{
  "model": "contrastive audio-text model",
  "dataset": "single notes of musical instruments (NSynth)",
  "train_examples": 184686,
  "time_shift_ms": 100,
  "n_mels": 64,
  "hop_length": 160,
  "input": "log_mel",
  "spec_augment": true,
  "win_length": 400,
  "tokenizer": "word",
  "vocab_size": 106,
  "loss": "softmax",
  "embed_dim": 256,
  "encoder_arch": "swin",
  "encoder_norm": "layernorm",
  "encoder_norm_position": "pre",
  "encoder_activation": "swiglu",
  "encoder_mlp_ratio": 3,
  "encoder_head_dim": 48,
  "encoder_fused_qkv": true,
  "encoder_bias": "none",
  "encoder_qk_norm": false,
  "encoder_layer_scale_init": 0.1,
  "encoder_parallel_block": false,
  "encoder_inner_norm": false,
  "encoder_moe": "soft",
  "encoder_drop_path": 0.15,
  "encoder_num_experts": 16,
  "encoder_moe_every": 2,
  "encoder_expert_mlp_ratio": 2,
  "encoder_slots_per_expert": 1,
  "encoder_shared_expert": false,
  "encoder_patch_size": [4, 4],
  "encoder_conv_stem": true,
  "encoder_depths": [5, 5, 5],
  "encoder_widths": [64, 128, 256],
  "text_encoder_causal": true,
  "text_encoder_width": 256,
  "text_encoder_layers": 7,
  "text_encoder_norm": "layernorm",
  "text_encoder_norm_position": "pre",
  "text_encoder_activation": "gelu",
  "text_encoder_mlp_ratio": 2,
  "text_encoder_head_dim": 32,
  "text_encoder_fused_qkv": false,
  "text_encoder_bias": "all",
  "text_encoder_qk_norm": false,
  "text_encoder_parallel_block": false,
  "text_encoder_inner_norm": false,
  "text_encoder_drop_path": 0.05,
  "text_encoder_positions": "learned",
  "residual_init": "none",
  "optimizer": "soap",
  "beta2": 0.95,
  "lr": 0.0032,
  "beta1": 0.9,
  "shampoo_beta": 0.95,
  "eps": 1e-08,
  "precondition_frequency": 20,
  "max_precond_dim": 512,
  "one_sided": false,
  "adamw_lr_other_params": 0.0012,
  "steps": 2800,
  "batch_size": 64,
  "epochs": 1.0,
  "lr_schedule": "cosine",
  "final_lr_fraction": 0,
  "warmup_steps": 140,
  "weight_decay": 0.0,
  "adamw_weight_decay_other_params": 0
}
Rows from block 6 of the audio encoder of a small contrastive audio-text model, named by matrix and row number. Rows with one number belong to one neuron. Each number is 500 + 50 x the weight over its row's rms, rounded and kept within 0 to 999. All counts start at 0. Numbers have three digits each. After the name is the row's rms in percent of the matrix's.
After each neuron's rows are labels from the 100 clips, of 14976, where the neuron reaches its largest size: "top examples" is what is common among them. Only what is clearly more common there than usual is listed. The data: single notes of musical instruments (NSynth).
# gate: MLP gate (encoder.blocks.6.mlp.gate.weight, 384x128), inputs 0-127
# fc1: MLP up (encoder.blocks.6.mlp.fc1.weight, 384x128), inputs 0-127
# fc2: MLP down (encoder.blocks.6.mlp.fc2.weight, 128x384, transposed), outputs 0-127

gate.28 112:495450439572606487520528452483507554532479500492465492522539425526444403528597531540525383540406470525397528521492480478446412536529510497560481406515474471521365508452503436500532492525549513489558407521463503486430520449569422546526501583457477407469405436509505505574532467550490468445536456490503527554488486406617471546425453531406489543535531532412537488516487519576491564506501
fc1.28 106:539447466658564486493447495467472554523486527438547473412471507465505503517648579491487455478369493530496459623454421531485568621533467498535477475502478445492482450571502508463572525484491443429537353494527513479471475504530472503543494538561473434558490568502441456385520544475486449427495509521504458430531465466520574463492487492501547461492556465404435472559501483536563483432480
fc2.28 116:533474589476486530453508519457553477513425492486588476537511492564544469503451497499544498414511549478621532480466471475535507512504519454476498510572466520540541576464518536527483487545471446477553477433527477568477471551586496415500539505569522434407459453542515514581514484673479482406565464479472510511576493537603480399458457600399530376486562507534485398553487524595550541488517
top examples: octave 5; pitch class F; note: F5; pitch class G#

gate.191 103:447436540529556497495529545522485559534564419519551565436549538425500431481589481490511521489481563516465453436479553442526439529479515457587494525451475438442566472468523460450424538496562481470553469567612487543429541467515504336523481482514503404603553444504481424448541605506513502471497516577497494427481474549492443537462487424496388472530425494619530527560500543445478508576476
fc1.191 089:480552472469460509443443464549488370449554569505577398487531461567520535550442462548478421364439538493463475499465482556558527446524539566463564495486488606449448477485467525524587449434533586565494431419464530534563496506386538466433567623496528410538520527493528478508492400525550476517454504512499543508486463565457540491543532546459503459511529544426465485447421495540483408468470
fc2.191 094:569525487582393443486616516456471454580517519468504531444448452506524536567424528461439516417545498471562460427496472499438524486474462538518495565444471444522452498536459440541556560453497510535494597501543434578518488445470617480425523596571583480516430512486545477573584491572578520446530504434510472477489473501509552511389585437498441414495541477479475519493479543602471505595538
top examples: octave 5; pitch class C#; note: C#5; instrument family: organ

gate.82 101:563447531563429521446516501504490511483481525439562556651443548503466506516480514444435493502460530496503461591554596443466464404544580496518504533517431542517454516475425473537500525469453530485541560445488557484551489452513545568440513555419440561521623503450530462437429487559560546457445508449499543471556467538571562512551447596475557541539406447384552545450476429517565432510496
fc1.82 102:481424485533536517446451472451478561566626487538560467483534412455527460531562542507570470478564390357495483476543553494515526494453538585372500511503485449548553490506412527465468490464533534456520484508442516508465518463426576519498416468435544423477557496492529524468402482571456426573474447501440518550494568489468536535542534386536422503480481502432463445479400515386485534500465
fc2.82 096:532454562448479394425528415506434506547577598591520482630470491587544494528482490479492501469554457553530488517511476452515531502488482459434430510492452511470509483579551422382494436398562508481578582527443487547519408573439545496447567539513556422454466410479500495481547532560481490514461439444524450507477586448495452455517386551463492529498494586555542461488501510507470473416437
top examples: octave 2; instrument family: organ; pitch class C#; note: C#4

gate.324 104:471489467580511559482471499443473510542467526542489514639484582519496468477535442529567460454489431425463537469472578448540449566559512592421508484549606459441435432500493383511515451578446528402578579518499504496530550437440454530443505481596463511497451498593407513519502507486455546462527510522502523577581505522501545502486512438602541506462466474549468522497476466401403459399484
fc1.324 100:446475490456424547592514498449477508563497549520511461563541493448485506505505470488467444494494506481544514531483586517438551540509547613403609594498498527494509446584565430513565462547447469470542551477542562550467575418486567485468463585491483485503512505520474488666543455582465436514447514473420533448456448560476480396535520374439585490497463502499497547445485548458485490528617
fc2.324 104:496514469447433461451589506468519505520547508456578403451526496547561519403521607439515451402550506419473525435456485497543525496629456477417575461476497430487478496373446505524495517371415465481527539467540531481553588430429525456456410503471534491482511569471491500490413497550545472435526600461522461431564447512530518510552517527502428488500541584547505475570529473470569537498464
top examples: octave 2; mallet; pitch class C#; note: C#2

gate.30 092:516449488430457430522570540578502418633544504448440513577421540535487473404508498496500485441521503484457434442509438437463583516445485432518622545477465533502418571567502416475547468443513483497556522598549520477432464499445534471553496512564576589504544555465505417582532414546523395528469494493551497565512579478479536539508543444470555467556508522524524492571458578518520477578469
fc1.30 091:500535484552598382572593474614503456533445486492393611453567434391500559537434489481547449441563536480599539436499486492520485489530535517486486475480518506491503482520450503477482554482668500503426400549478474479596439502548496492478456547505476445420530507603546503512520517488543546519526487456524472423418501441425613490471525427561506526508460499555494459460493547517505522546511
fc2.30 105:542459490411538489543434424521517585499541503462479473510481399547438487552558509610508496441553460485516459489493484474513568531630520388538526477488582492454591452527488365418586539434460485548512527510566522481497460511525484532546554469500507501542527505445477483507549547519406530532551440523473528499394418581606502564539477446440518597538460578424524538482435435533518484446516
top examples: mallet; octave 6

gate.359 122:466516516544525464528506485530456577511518484542457506520438494435432541469615524491434537485442556553460504558525536478509532522452451491546486460558524435419511494461470412431532489523566532514585466444477403471572358494561469564488564478486473515427573486466501508467444448454446492474553550519414571534552392439623489566440495531576560588494411467506555541526490416403530522548482
fc1.359 105:468539472530559507580454603376526445463506478431508463488473533470505541524440450386502526407504506481516504499492444528540408568397469570481489416488518494486562553521511488529563495508535544503563458555542481522451547467489494489542444493502519504432403478548521448525470425438460442387422524437564505520481515452490636496485591513552530442401566505508424539513467548571371528529523
fc2.359 111:557528407527550446548501497435541434493506459529438505503525499488451493545591490449512511467537511412557448560474491447541501468487546592532485567530581554453541497527506509500466387433471571454485410388577535525537561508485507503516467439545522457500635564489481596500528479508504535445479496547492651497466614528436499418494496542598449488486527524453456415437432432489544538428490
top examples: octave 5; pitch class C#; note: C#5

gate.2 095:495498513486521462569445562570506487549431539489495491496526553506480516588467439471434508503506545437492636501455495593526414503462509470574410382469587517510539443530489564561555539476586585619474524514518568527552523466475566476455501479475529445434404497581466454504483575518527479466553467529410593500394475439504465431478530470511527461456544562546475546560508565524561538401485
fc1.2 100:499481512456531499476523556576529439554494470516583462442549589525457428450480449499492460433521494499494512576445536526532505459544441498500497512506574508519525494474411485541534488448478521443496461522534619555443433489541485474348540578582584496489422551544575461497481572442528440519608471556401552523525549588515456621482453474518360498560487539467567517470488534519468425569521
fc2.2 100:559567539532511561534543523541612544553479583476420496468452488422520597444568515509408506464552444467464588527501555484533502485540503532498550508550535544469454416534619409516526609430516531559379437505595543452497540572549583490430487508548535534583522553460486493502518561399429524427487450472549516513511542472419457454511587445511491520483517464515452512448447493486509568499452
top examples: mallet; octave 6

gate.78 083:530441459531506556415386466450433502515476439457523489517453532600448528472496487482524453531530472450493471480472475503470472476489403434521483438400583620496597464559524428492413463478545592402571446530508504469471446544559516488571564514444462488608449561497581497574556423561474438528502444494510501481398484403492486438428453521518496462519431465546510510504541530495407524505433
fc1.78 096:501518506460472565326462558491460500520586468440513570524492482487383514513434546452503551524562523459434456567501521484491535485439455462548535470462538516462478526540576432526494520524564521557478565367550460519511404574487575483499485520526566496489412481537490499473489394518558493525481560530514480579497595504557585500458532510499568515553368580534479555579500478437535476395483
fc2.78 092:526433491510440469541523514537483542450505451538426467516471505522582599502500510557523469565551591558445483474469479451566513448547459586611532537527548588429477580473382470470396384503512434433518497417472524453531519437474501506569514580536416442503483487597486576596417427516457423504464539542455512501476543510489496520480471499487556433560473471484475444438438555477595548473516
top examples: octave 2; octave 1; pitch class G#; pitch class: A

gate.62 086:483494537518554456495453514449472438531519435517506446615552466485424398430503353438511440443419638438523475540539465537508502531544444549475546491486483490548476473418502480530557527508585475476512506498563578477465516418482569541490502586430565469440472550459503473440508551470487503491383480491653547540455433393534514497486480517546535492537412488446488467449467532544512419513489
fc1.62 084:427454578510587558541571410439510474470520509551515466515481453470592541496573528559575431455410479429570588526589487471486446492509509595374472465514406520467509505418469397517549468423572533439527523459427523481565529421575535482521450491502480521580556522456522513517548488544568560435464566531491449557435457530448569467500515527517462438471553502502582533443495532554514447462465
fc2.62 078:516606422447415518493565417515526532460456575448443486523547447425523381420446500449529561574441481503454511483511568557575416456512528575552452513460565511461476533465515446454421485391575359493543476518461489545493496492477581489527464543411468532569483513510510552597465435450499445541518407451421491500497484409500576454493495454464549482502504503488454526474474461434559536454521
top examples: octave 2; pitch class D#; note: D#2; note: E2

gate.155 099:436525527545441561493451477428539393509432576515475510446460539588575508426420482514470447542548567469564518445509524501537462543449478507475504507559543434576501488483521454508470522517424488494562434501515686546535513502535460456559602460495555514481590532509537562503499458608432481547559502481539572423460520539471450469422574525495440515562615517453554438394499501476487494522478
fc1.155 106:542496510454462443539355482479482491504491490477465475487542423445455444512481459494550454386483513463462516489558479524473503416442485473424516528542562423572407575478443506501525544487471534522478468552551493482513443565479594501563421457454572421546446486511548572512534492449415642435577476569424573519412446511582532449577516523541496484405477547435501521512433441518464507424499
fc2.155 109:376468508479592562538497437465560501429553440455530473507534550531544485583455466550515500522482456437545519451464437582483423497514577530578565495467591560525428590597495553497529464427483450501481470424489519572432505541573506578531459473487584552587512545457396505427457448518413577514464484505519407524546477505517528573492441496517496524438441424495429507517532470428439446504458
top examples: octave 2

gate.315 094:556521553562584538452513626482479537535403515464476441438473590538478484483491554479507548513459542484432498422470454464508513423561543512516547394595478474383377513440455544465437465546475434567526538419550506459509545499486474440588478513542514498414582610545491519516492533507544398512530462520544505549514491392505551442466491611453510566466541497505502433497496498409511483496477
fc1.315 106:454539447464477562433489470399509482543606500553453490546482578537488506450413526490414542586513417461504483519650596514552480524465475544534508469448450543521427482450461612429548470506513462516487490461568530513447489559477447521465576505550533431504532505487553565540438461613427403524538536512392542554466483573476505525515494463388457531590484455460475480498576570499501479482483
fc2.315 102:499420489511474513473512581548461456570634497516540535505461478422495380395539549523491506445575495546432467548466481614423583486539438502534449479495457374465485474502446465484571499484470474432623564476553531510457471480483551560445507514452477499539506535487441603410555499416589491504537503503479498442435497579480450496569524507536496557539523415444455558417534483531489564527500
top examples: octave 2; pitch class D; pitch class: C#; note: D2

gate.367 084:439550529477477487470498454392569529497462525553531575522474559481483454526444522591465504493500566443527489476519472551528548463438501690553435472477469455606482511549437553439466463456498501580468509573517549538488533594449506531455411473404507506490466400469520453520449468535502477578531524443440530539394489532525467453545563572422484480465494396565445497515541544499459570412464
fc1.367 095:432550422448501420489482473453545478548597553453450447573481550503498477486460498520524442586529557495494530553412516455537476554484564592551482509465583388585521562526440529622537528488434466493516440567511471519459416513586561447497469413564575538479405452522522424484478568468575465548561481484523497486445526554539483494416490524421518476602472454483474526483524562546526550587547
fc2.367 101:470524510499516539487497509492533503534582386497533541549452504528480425522484387431536506502413487532472560391561507450486515517488499586491389516550486473495429524507554421432525493530508575530528509597516403542430540510431554498540503466516460428539450410454504632532532541452449430411422550551517473612430510473514521491504486553538544507550525492526603536541470428565441555503578
top examples: octave 2

gate.55 091:616472514503469537431475501555467541489563536491440509576482478423472549538552510464428462564419481524475499461511544561470438500460546506578502553525439426551470445546549487453522513559453446467451526437517489506523369529477545464496506492603505534542401444590457473574491585432505497568512378480486472532504593425495472468520485579521488338520540484545583545505492504470533547452594
fc1.55 091:506453550491497446482549502488492448493569557531499491511478547482489606481521486555502494440595449503481539433426428443545430533462480462399495465411484509565506453503468433493476521477457467406546478377510478487496494404570524544560533510463469595496510504474582380499563489558453512489539497591635485497581523476498469451522413401518475568508500639507492485461423553469494437429524
fc2.55 095:593454592608553542524533449497508542577615539582491547532414561490555591533470496438464379380498460500512493546517562496525527457478532434516539557508498388491510534515448612453494474474565496609509484503575483513548525535520543513554551467511623413533522495456458508498469451483491539481473483473527470543465441502504446403471442514427444422477534589458452536523445483530473552494489
top examples: octave 5; string