From a checkpoint of a small contrastive audio-text model.
Training: soap at rate 0.0032, 2800 steps, batches of 64.
Rows from block 2 of the text encoder, named by matrix and row number. Rows with one number belong to one attention dimension. Each number is 200 + 40 x the weight over its row's rms, rounded and kept within 0 to 999. All counts start at 0. After the name is the row's rms in percent of the matrix's.
# q: attention query (text_encoder.blocks.2.attn.q.weight, 256x256), inputs 128-255
# k: attention key (text_encoder.blocks.2.attn.k.weight, 256x256), inputs 128-255
q.198,097,231,134,204,178,234,194,210,220,130,215,138,151,149,188,205,165,156,277,190,266,222,184,192,186,133,184,217,253,153,164,274,242,191,170,192,239,159,242,169,174,237,163,263,159,270,229,254,229,198,130,146,184,112,201,220,189,154,175,178,159,209,231,232,177,215,249,126,221,220,279,193,227,128,167,169,214,229,276,200,230,218,135,219,183,250,148,266,168,241,198,176,227,205,196,199,186,175,214,258,166,127,171,226,236,238,135,170,196,230,189,178,196,177,247,196,228,187,227,229,218,190,143,205,241,204,159,162,249
q.199,097,224,173,274,235,242,234,234,234,149,228,162,164,206,216,213,180,190,162,213,142,230,166,221,249,121,215,161,193,178,211,179,235,150,236,270,261,208,154,222,210,242,217,195,271,175,193,229,174,221,209,221,223,146,188,235,248,247,169,177,281,208,250,230,160,238,158,224,276,228,220,209,118,203,180,185,204,204,114,188,259,283,217,202,241,243,232,235,230,159,150,251,169,144,304,171,153,257,231,191,200,267,210,255,175,150,241,202,235,228,185,163,172,112,279,156,233,204,252,215,224,169,175,203,251,162,233,227,146
q.200,099,296,152,190,127,240,125,250,185,244,168,200,221,223,196,213,164,264,226,268,290,231,236,239,179,210,205,225,258,185,174,232,199,191,201,220,158,139,191,200,189,258,225,291,176,161,175,201,204,231,220,180,133,177,190,215,161,194,135,158,237,249,200,197,193,110,142,223,144,211,191,128,128,212,246,193,147,179,187,232,238,183,213,260,221,202,284,213,161,171,258,231,250,188,203,202,216,261,220,236,289,168,185,181,239,195,136,206,181,235,211,223,190,186,164,161,139,204,241,222,213,189,228,247,222,216,191,216,189
q.201,107,273,169,196,189,216,215,238,172,167,170,247,219,187,131,203,262,257,187,265,227,209,242,234,236,127,169,253,212,212,184,198,135,131,228,157,201,225,193,196,145,203,168,214,167,137,241,232,174,145,193,172,220,215,256,222,163,188,207,176,168,167,177,183,154,186,174,200,226,169,226,211,241,214,309,237,170,104,251,221,219,174,81,376,189,181,225,198,213,223,192,194,188,133,248,195,213,177,182,97,237,201,177,228,213,254,193,197,271,133,258,153,148,238,200,235,238,140,208,208,254,107,208,182,193,203,262,187,185
q.202,095,165,229,197,169,153,168,243,131,198,198,187,191,233,291,216,190,203,242,232,196,229,194,182,173,248,196,177,187,150,140,312,195,250,212,161,167,208,209,247,196,190,188,163,191,168,170,239,183,196,123,209,186,182,180,181,211,206,221,175,221,253,175,228,220,188,169,186,187,215,95,261,194,149,199,188,232,178,198,234,274,148,173,188,181,252,250,141,256,174,224,179,195,192,175,222,169,170,135,234,180,201,237,181,147,206,177,228,239,126,183,201,255,206,241,226,233,153,322,165,182,216,263,174,129,135,181,171,220
q.203,104,272,112,209,185,208,193,142,211,195,191,123,186,231,157,181,181,212,198,229,236,291,177,327,279,169,186,134,202,200,113,140,141,211,231,232,171,238,200,162,208,184,216,229,116,278,207,186,102,264,135,204,275,180,257,151,212,244,200,214,273,216,270,224,173,195,233,174,238,246,190,224,241,204,222,223,213,245,215,185,187,225,214,237,187,196,202,210,248,276,208,225,168,217,149,204,213,189,163,183,131,170,223,190,162,198,142,268,238,203,171,187,164,224,235,213,231,217,245,175,192,181,244,178,218,191,231,166,169
q.204,101,199,241,141,165,207,225,194,266,160,162,283,155,262,265,220,195,173,224,252,195,247,241,171,265,164,167,211,165,260,244,179,244,161,171,177,170,211,188,161,157,235,154,233,147,166,176,151,173,236,224,192,231,215,203,204,223,186,236,244,195,194,149,184,174,135,256,175,232,211,227,190,231,163,139,209,210,214,179,196,186,174,197,209,163,243,141,150,283,84,222,254,150,177,214,235,188,132,222,170,201,141,217,189,257,218,189,125,260,132,193,211,253,187,243,193,316,194,189,195,121,92,171,197,146,239,94,239,152
q.205,101,188,281,203,190,186,198,178,213,166,230,191,217,186,300,202,236,193,174,215,219,220,251,258,223,187,214,139,247,202,215,150,159,247,218,181,196,228,168,150,234,109,240,206,168,203,296,172,294,191,258,169,227,210,206,212,185,123,267,198,176,178,110,174,247,258,203,147,192,159,228,236,268,181,188,203,237,219,229,169,182,217,136,258,195,148,140,108,192,168,258,197,201,233,184,196,154,146,163,199,197,257,194,149,187,246,269,236,127,207,177,176,121,190,201,95,177,196,263,226,275,186,113,171,208,223,154,225,149
q.206,103,243,226,169,185,139,178,208,142,193,195,150,161,195,187,263,143,226,185,215,137,215,181,187,160,166,193,215,254,208,215,209,215,160,186,169,194,181,258,204,214,233,210,209,133,203,159,183,198,244,291,186,230,170,224,276,245,186,219,205,176,153,196,120,206,209,212,200,254,207,220,224,231,278,190,133,135,149,247,192,226,212,146,193,168,119,180,189,261,244,266,187,183,215,233,205,225,246,248,206,280,195,154,231,162,237,221,216,137,239,218,295,146,192,244,165,221,117,157,228,176,213,172,228,110,246,106,193,255
q.207,100,129,148,218,174,130,232,251,251,196,223,203,169,197,183,228,145,253,255,135,250,156,171,213,252,239,199,241,192,222,225,233,237,142,222,190,156,113,255,257,210,151,154,268,194,177,249,260,170,255,125,145,114,180,203,134,264,254,238,239,225,138,129,218,271,197,172,201,219,184,183,223,227,222,216,289,189,178,202,167,197,161,194,192,210,235,185,220,159,144,153,218,170,204,217,237,278,204,224,239,170,167,211,193,194,211,276,168,183,187,169,168,156,183,194,200,182,188,189,164,176,255,218,208,150,187,111,205,232
q.208,104,229,272,196,158,171,222,208,194,114,155,247,147,225,262,169,207,219,233,180,243,211,250,165,229,152,153,233,201,224,156,323,236,192,181,175,148,224,189,230,246,252,163,213,173,225,219,271,226,274,230,249,185,157,124,266,260,238,200,244,242,228,267,225,271,150,248,154,229,196,201,175,184,230,284,126,189,194,277,175,271,213,174,148,241,230,166,239,233,228,161,225,170,227,221,254,272,236,208,208,207,215,229,151,203,241,233,229,154,247,223,190,194,242,263,171,205,100,213,114,164,143,175,172,235,196,226,242,191
q.209,101,224,111,219,177,215,162,232,200,301,219,231,195,162,239,241,256,211,176,248,201,229,263,277,162,206,160,257,130,152,250,162,153,125,317,162,141,135,191,108,140,219,137,175,190,241,204,188,173,220,158,141,101,175,212,149,151,199,268,137,180,227,159,187,120,213,260,158,212,224,216,226,200,190,179,201,237,210,202,207,174,223,214,175,177,189,230,201,225,192,212,256,162,214,155,189,197,213,207,238,187,229,181,257,172,241,181,171,241,136,203,144,190,89,178,217,195,203,235,198,188,157,215,159,275,159,140,253,206
q.210,104,174,259,172,215,178,232,205,263,208,236,273,146,255,186,187,227,129,181,184,221,207,205,164,111,175,228,191,162,177,276,226,145,214,233,194,239,164,224,143,131,178,211,135,188,197,129,183,195,183,175,201,155,190,222,239,187,203,270,228,182,137,231,272,246,201,223,223,230,277,228,215,210,154,177,246,232,242,178,182,116,203,208,162,144,191,239,218,102,211,155,207,191,236,139,173,183,209,270,270,252,266,150,224,250,171,216,285,132,174,180,229,166,205,232,227,236,216,171,178,238,232,239,164,290,214,229,177,178
k.198,099,197,242,260,234,223,192,181,259,128,245,271,195,228,225,171,180,228,200,153,240,245,154,243,252,223,243,193,161,207,158,187,110,117,227,250,225,194,191,222,178,208,203,215,228,138,254,160,222,210,166,156,262,269,172,192,278,242,190,209,191,233,155,238,209,156,189,171,184,197,187,135,254,283,192,260,188,219,229,205,187,229,240,176,169,180,237,219,212,203,184,183,221,155,166,195,199,239,224,193,324,209,150,168,206,214,176,154,111,190,182,159,166,204,171,200,188,280,184,147,149,120,139,149,313,154,251,215,209
k.199,100,148,241,211,208,205,171,149,210,285,193,249,222,168,225,203,114,253,233,192,190,184,217,91,134,130,213,215,295,282,252,169,134,177,155,198,204,200,254,227,164,221,253,150,140,181,223,217,118,224,187,252,199,175,203,196,213,139,184,187,190,212,233,172,171,253,173,186,216,211,163,229,176,252,265,270,118,234,272,155,188,226,161,196,197,184,150,128,250,238,173,176,239,209,181,262,246,207,261,228,196,180,182,203,181,160,199,173,221,261,178,292,210,172,246,180,178,173,258,185,256,147,173,233,229,184,132,176,167
k.200,097,245,133,211,187,320,208,240,198,261,215,162,182,166,230,162,197,189,147,189,220,259,251,232,153,191,238,167,141,181,183,195,174,231,122,185,174,201,206,271,150,131,221,245,137,215,203,213,207,237,181,156,217,207,198,217,184,171,222,276,168,183,85,155,200,143,244,201,217,232,233,207,232,221,231,187,261,208,81,189,218,140,127,113,181,217,140,193,196,208,182,187,277,183,258,213,196,252,184,164,180,201,187,236,159,181,179,189,134,150,173,204,166,148,198,198,229,202,198,275,170,204,193,94,183,158,173,220,216
k.201,106,237,144,137,198,199,242,162,229,249,207,109,205,200,198,160,191,166,139,299,140,151,203,203,154,195,230,159,199,200,192,279,170,219,214,228,247,222,164,215,206,236,197,291,246,227,246,173,241,170,180,185,256,234,199,226,272,251,205,143,259,214,209,230,177,177,195,241,139,191,140,141,207,206,229,198,177,236,220,166,210,172,202,209,175,222,197,217,218,250,124,231,181,201,204,218,189,210,110,206,198,161,215,216,220,192,235,261,133,191,195,231,110,200,178,225,223,307,242,264,218,238,140,205,205,193,212,192,226
k.202,097,261,203,174,169,207,160,215,161,121,268,152,223,257,155,156,173,142,200,238,234,202,155,125,181,168,187,280,173,212,228,226,192,243,185,187,166,230,186,216,164,170,225,232,316,163,234,256,203,155,181,224,181,137,226,189,210,269,230,221,201,165,163,199,257,283,160,294,188,160,86,169,200,197,163,235,202,177,162,168,260,207,219,168,162,254,170,197,164,182,221,226,156,266,233,179,243,191,236,172,192,192,287,146,211,268,174,162,224,178,215,197,273,241,176,234,141,197,221,174,290,244,194,189,235,260,204,196,285
k.203,099,105,208,217,169,226,232,247,238,188,268,178,225,195,248,241,201,179,239,199,183,115,236,192,215,180,190,173,203,164,251,216,236,101,253,179,149,171,165,135,220,218,255,153,262,185,241,185,284,231,205,216,137,201,152,225,221,202,120,276,169,158,209,212,185,148,263,225,179,188,214,168,205,276,113,204,211,167,231,169,164,219,189,210,214,151,237,217,247,111,140,170,151,164,195,187,207,218,203,181,200,193,199,198,230,166,150,208,185,157,220,187,185,199,211,185,181,182,201,151,168,238,159,227,157,253,167,181,206
k.204,100,232,196,227,137,238,217,219,153,253,212,148,128,204,229,188,172,156,220,126,184,156,124,199,203,170,121,152,186,197,224,183,180,168,228,174,177,271,160,243,158,182,211,194,231,194,209,259,153,222,178,250,240,211,182,197,221,157,187,240,255,141,214,218,182,245,170,192,196,212,200,163,228,200,171,228,200,160,194,222,144,280,230,153,198,214,271,209,228,211,235,174,174,96,170,187,208,209,165,211,191,225,192,206,211,153,241,176,224,112,203,165,197,212,219,248,207,260,178,248,240,166,161,175,191,202,206,164,225
k.205,098,238,138,245,174,181,234,227,219,301,240,201,177,242,168,186,207,114,258,174,172,238,190,269,168,236,245,261,249,192,187,195,221,236,199,294,170,218,194,232,287,240,206,215,121,211,232,226,186,274,143,124,228,231,250,183,190,205,143,156,191,291,177,178,170,178,171,209,237,230,202,159,179,209,182,159,127,245,142,161,148,189,277,287,219,212,261,176,159,204,136,191,253,176,188,199,189,177,185,229,241,162,214,241,215,141,147,223,217,189,216,220,116,227,195,169,175,181,205,237,212,166,232,153,164,110,108,214,205
k.206,107,275,186,141,223,177,242,186,179,306,181,250,225,244,234,164,230,134,236,172,190,210,218,198,193,212,196,219,170,227,199,199,174,203,236,195,223,226,149,199,138,201,179,176,252,233,171,239,194,252,112,232,154,199,234,144,229,304,237,154,190,173,235,235,104,193,159,168,234,230,109,202,245,120,191,199,172,178,203,185,185,210,232,228,195,200,252,212,110,174,226,158,190,200,220,192,201,279,218,244,209,190,206,192,182,247,247,171,161,186,235,196,139,182,191,184,172,215,166,234,173,244,232,233,183,205,184,218,172
k.207,095,178,252,206,254,226,206,186,162,188,223,224,295,211,125,229,173,142,207,244,122,181,209,180,238,209,183,176,207,196,177,227,175,190,116,253,210,174,147,207,176,199,178,227,185,273,234,206,211,231,274,153,214,173,167,230,212,205,198,231,229,227,206,244,302,254,246,158,264,178,189,146,161,263,255,247,147,206,260,190,180,219,170,210,205,246,88,249,249,219,241,189,159,206,231,211,258,259,213,236,216,194,135,165,203,206,147,271,216,214,180,112,189,233,148,234,148,181,215,243,194,135,129,225,262,168,212,145,248
k.208,107,160,188,212,294,189,177,189,182,225,260,280,243,209,193,150,213,299,193,167,226,175,219,188,142,173,213,80,104,229,266,228,165,198,148,186,201,190,246,176,218,161,184,237,199,181,169,196,195,204,222,244,191,159,183,208,185,176,180,150,161,184,189,111,188,213,211,196,216,182,114,214,133,136,149,276,195,175,273,270,191,235,150,208,191,193,186,155,221,177,201,245,214,200,192,229,151,247,233,180,253,164,256,215,180,219,148,133,197,190,277,151,205,93,223,220,128,202,159,234,181,218,153,212,220,177,228,243,190
k.209,092,177,282,223,165,208,166,175,187,204,213,276,145,210,115,186,200,152,208,229,204,233,229,217,222,241,267,271,189,191,96,205,204,195,171,166,255,193,253,260,153,166,311,267,211,176,114,207,184,200,207,205,190,194,168,215,148,159,126,211,181,267,250,210,250,279,178,226,207,209,227,180,195,236,261,224,194,208,89,193,134,194,158,230,177,196,150,240,176,200,254,210,195,130,157,193,245,223,210,298,200,187,204,205,200,214,203,171,99,192,159,167,142,180,237,237,236,207,215,195,164,185,158,148,242,284,279,191,232
k.210,102,233,168,185,175,194,218,201,176,229,181,232,231,192,197,202,157,174,159,143,160,227,208,153,233,205,199,236,255,186,119,130,212,209,202,144,244,143,228,270,228,221,211,133,232,190,154,76,231,150,151,150,148,232,167,225,158,183,229,231,194,218,216,203,214,205,174,209,242,197,195,239,170,152,177,182,238,133,177,198,197,215,147,249,258,125,197,162,193,177,226,165,236,224,183,271,163,196,249,273,268,202,182,113,210,231,177,226,214,209,239,157,166,194,250,172,229,203,262,227,208,158,258,218,202,263,237,159,236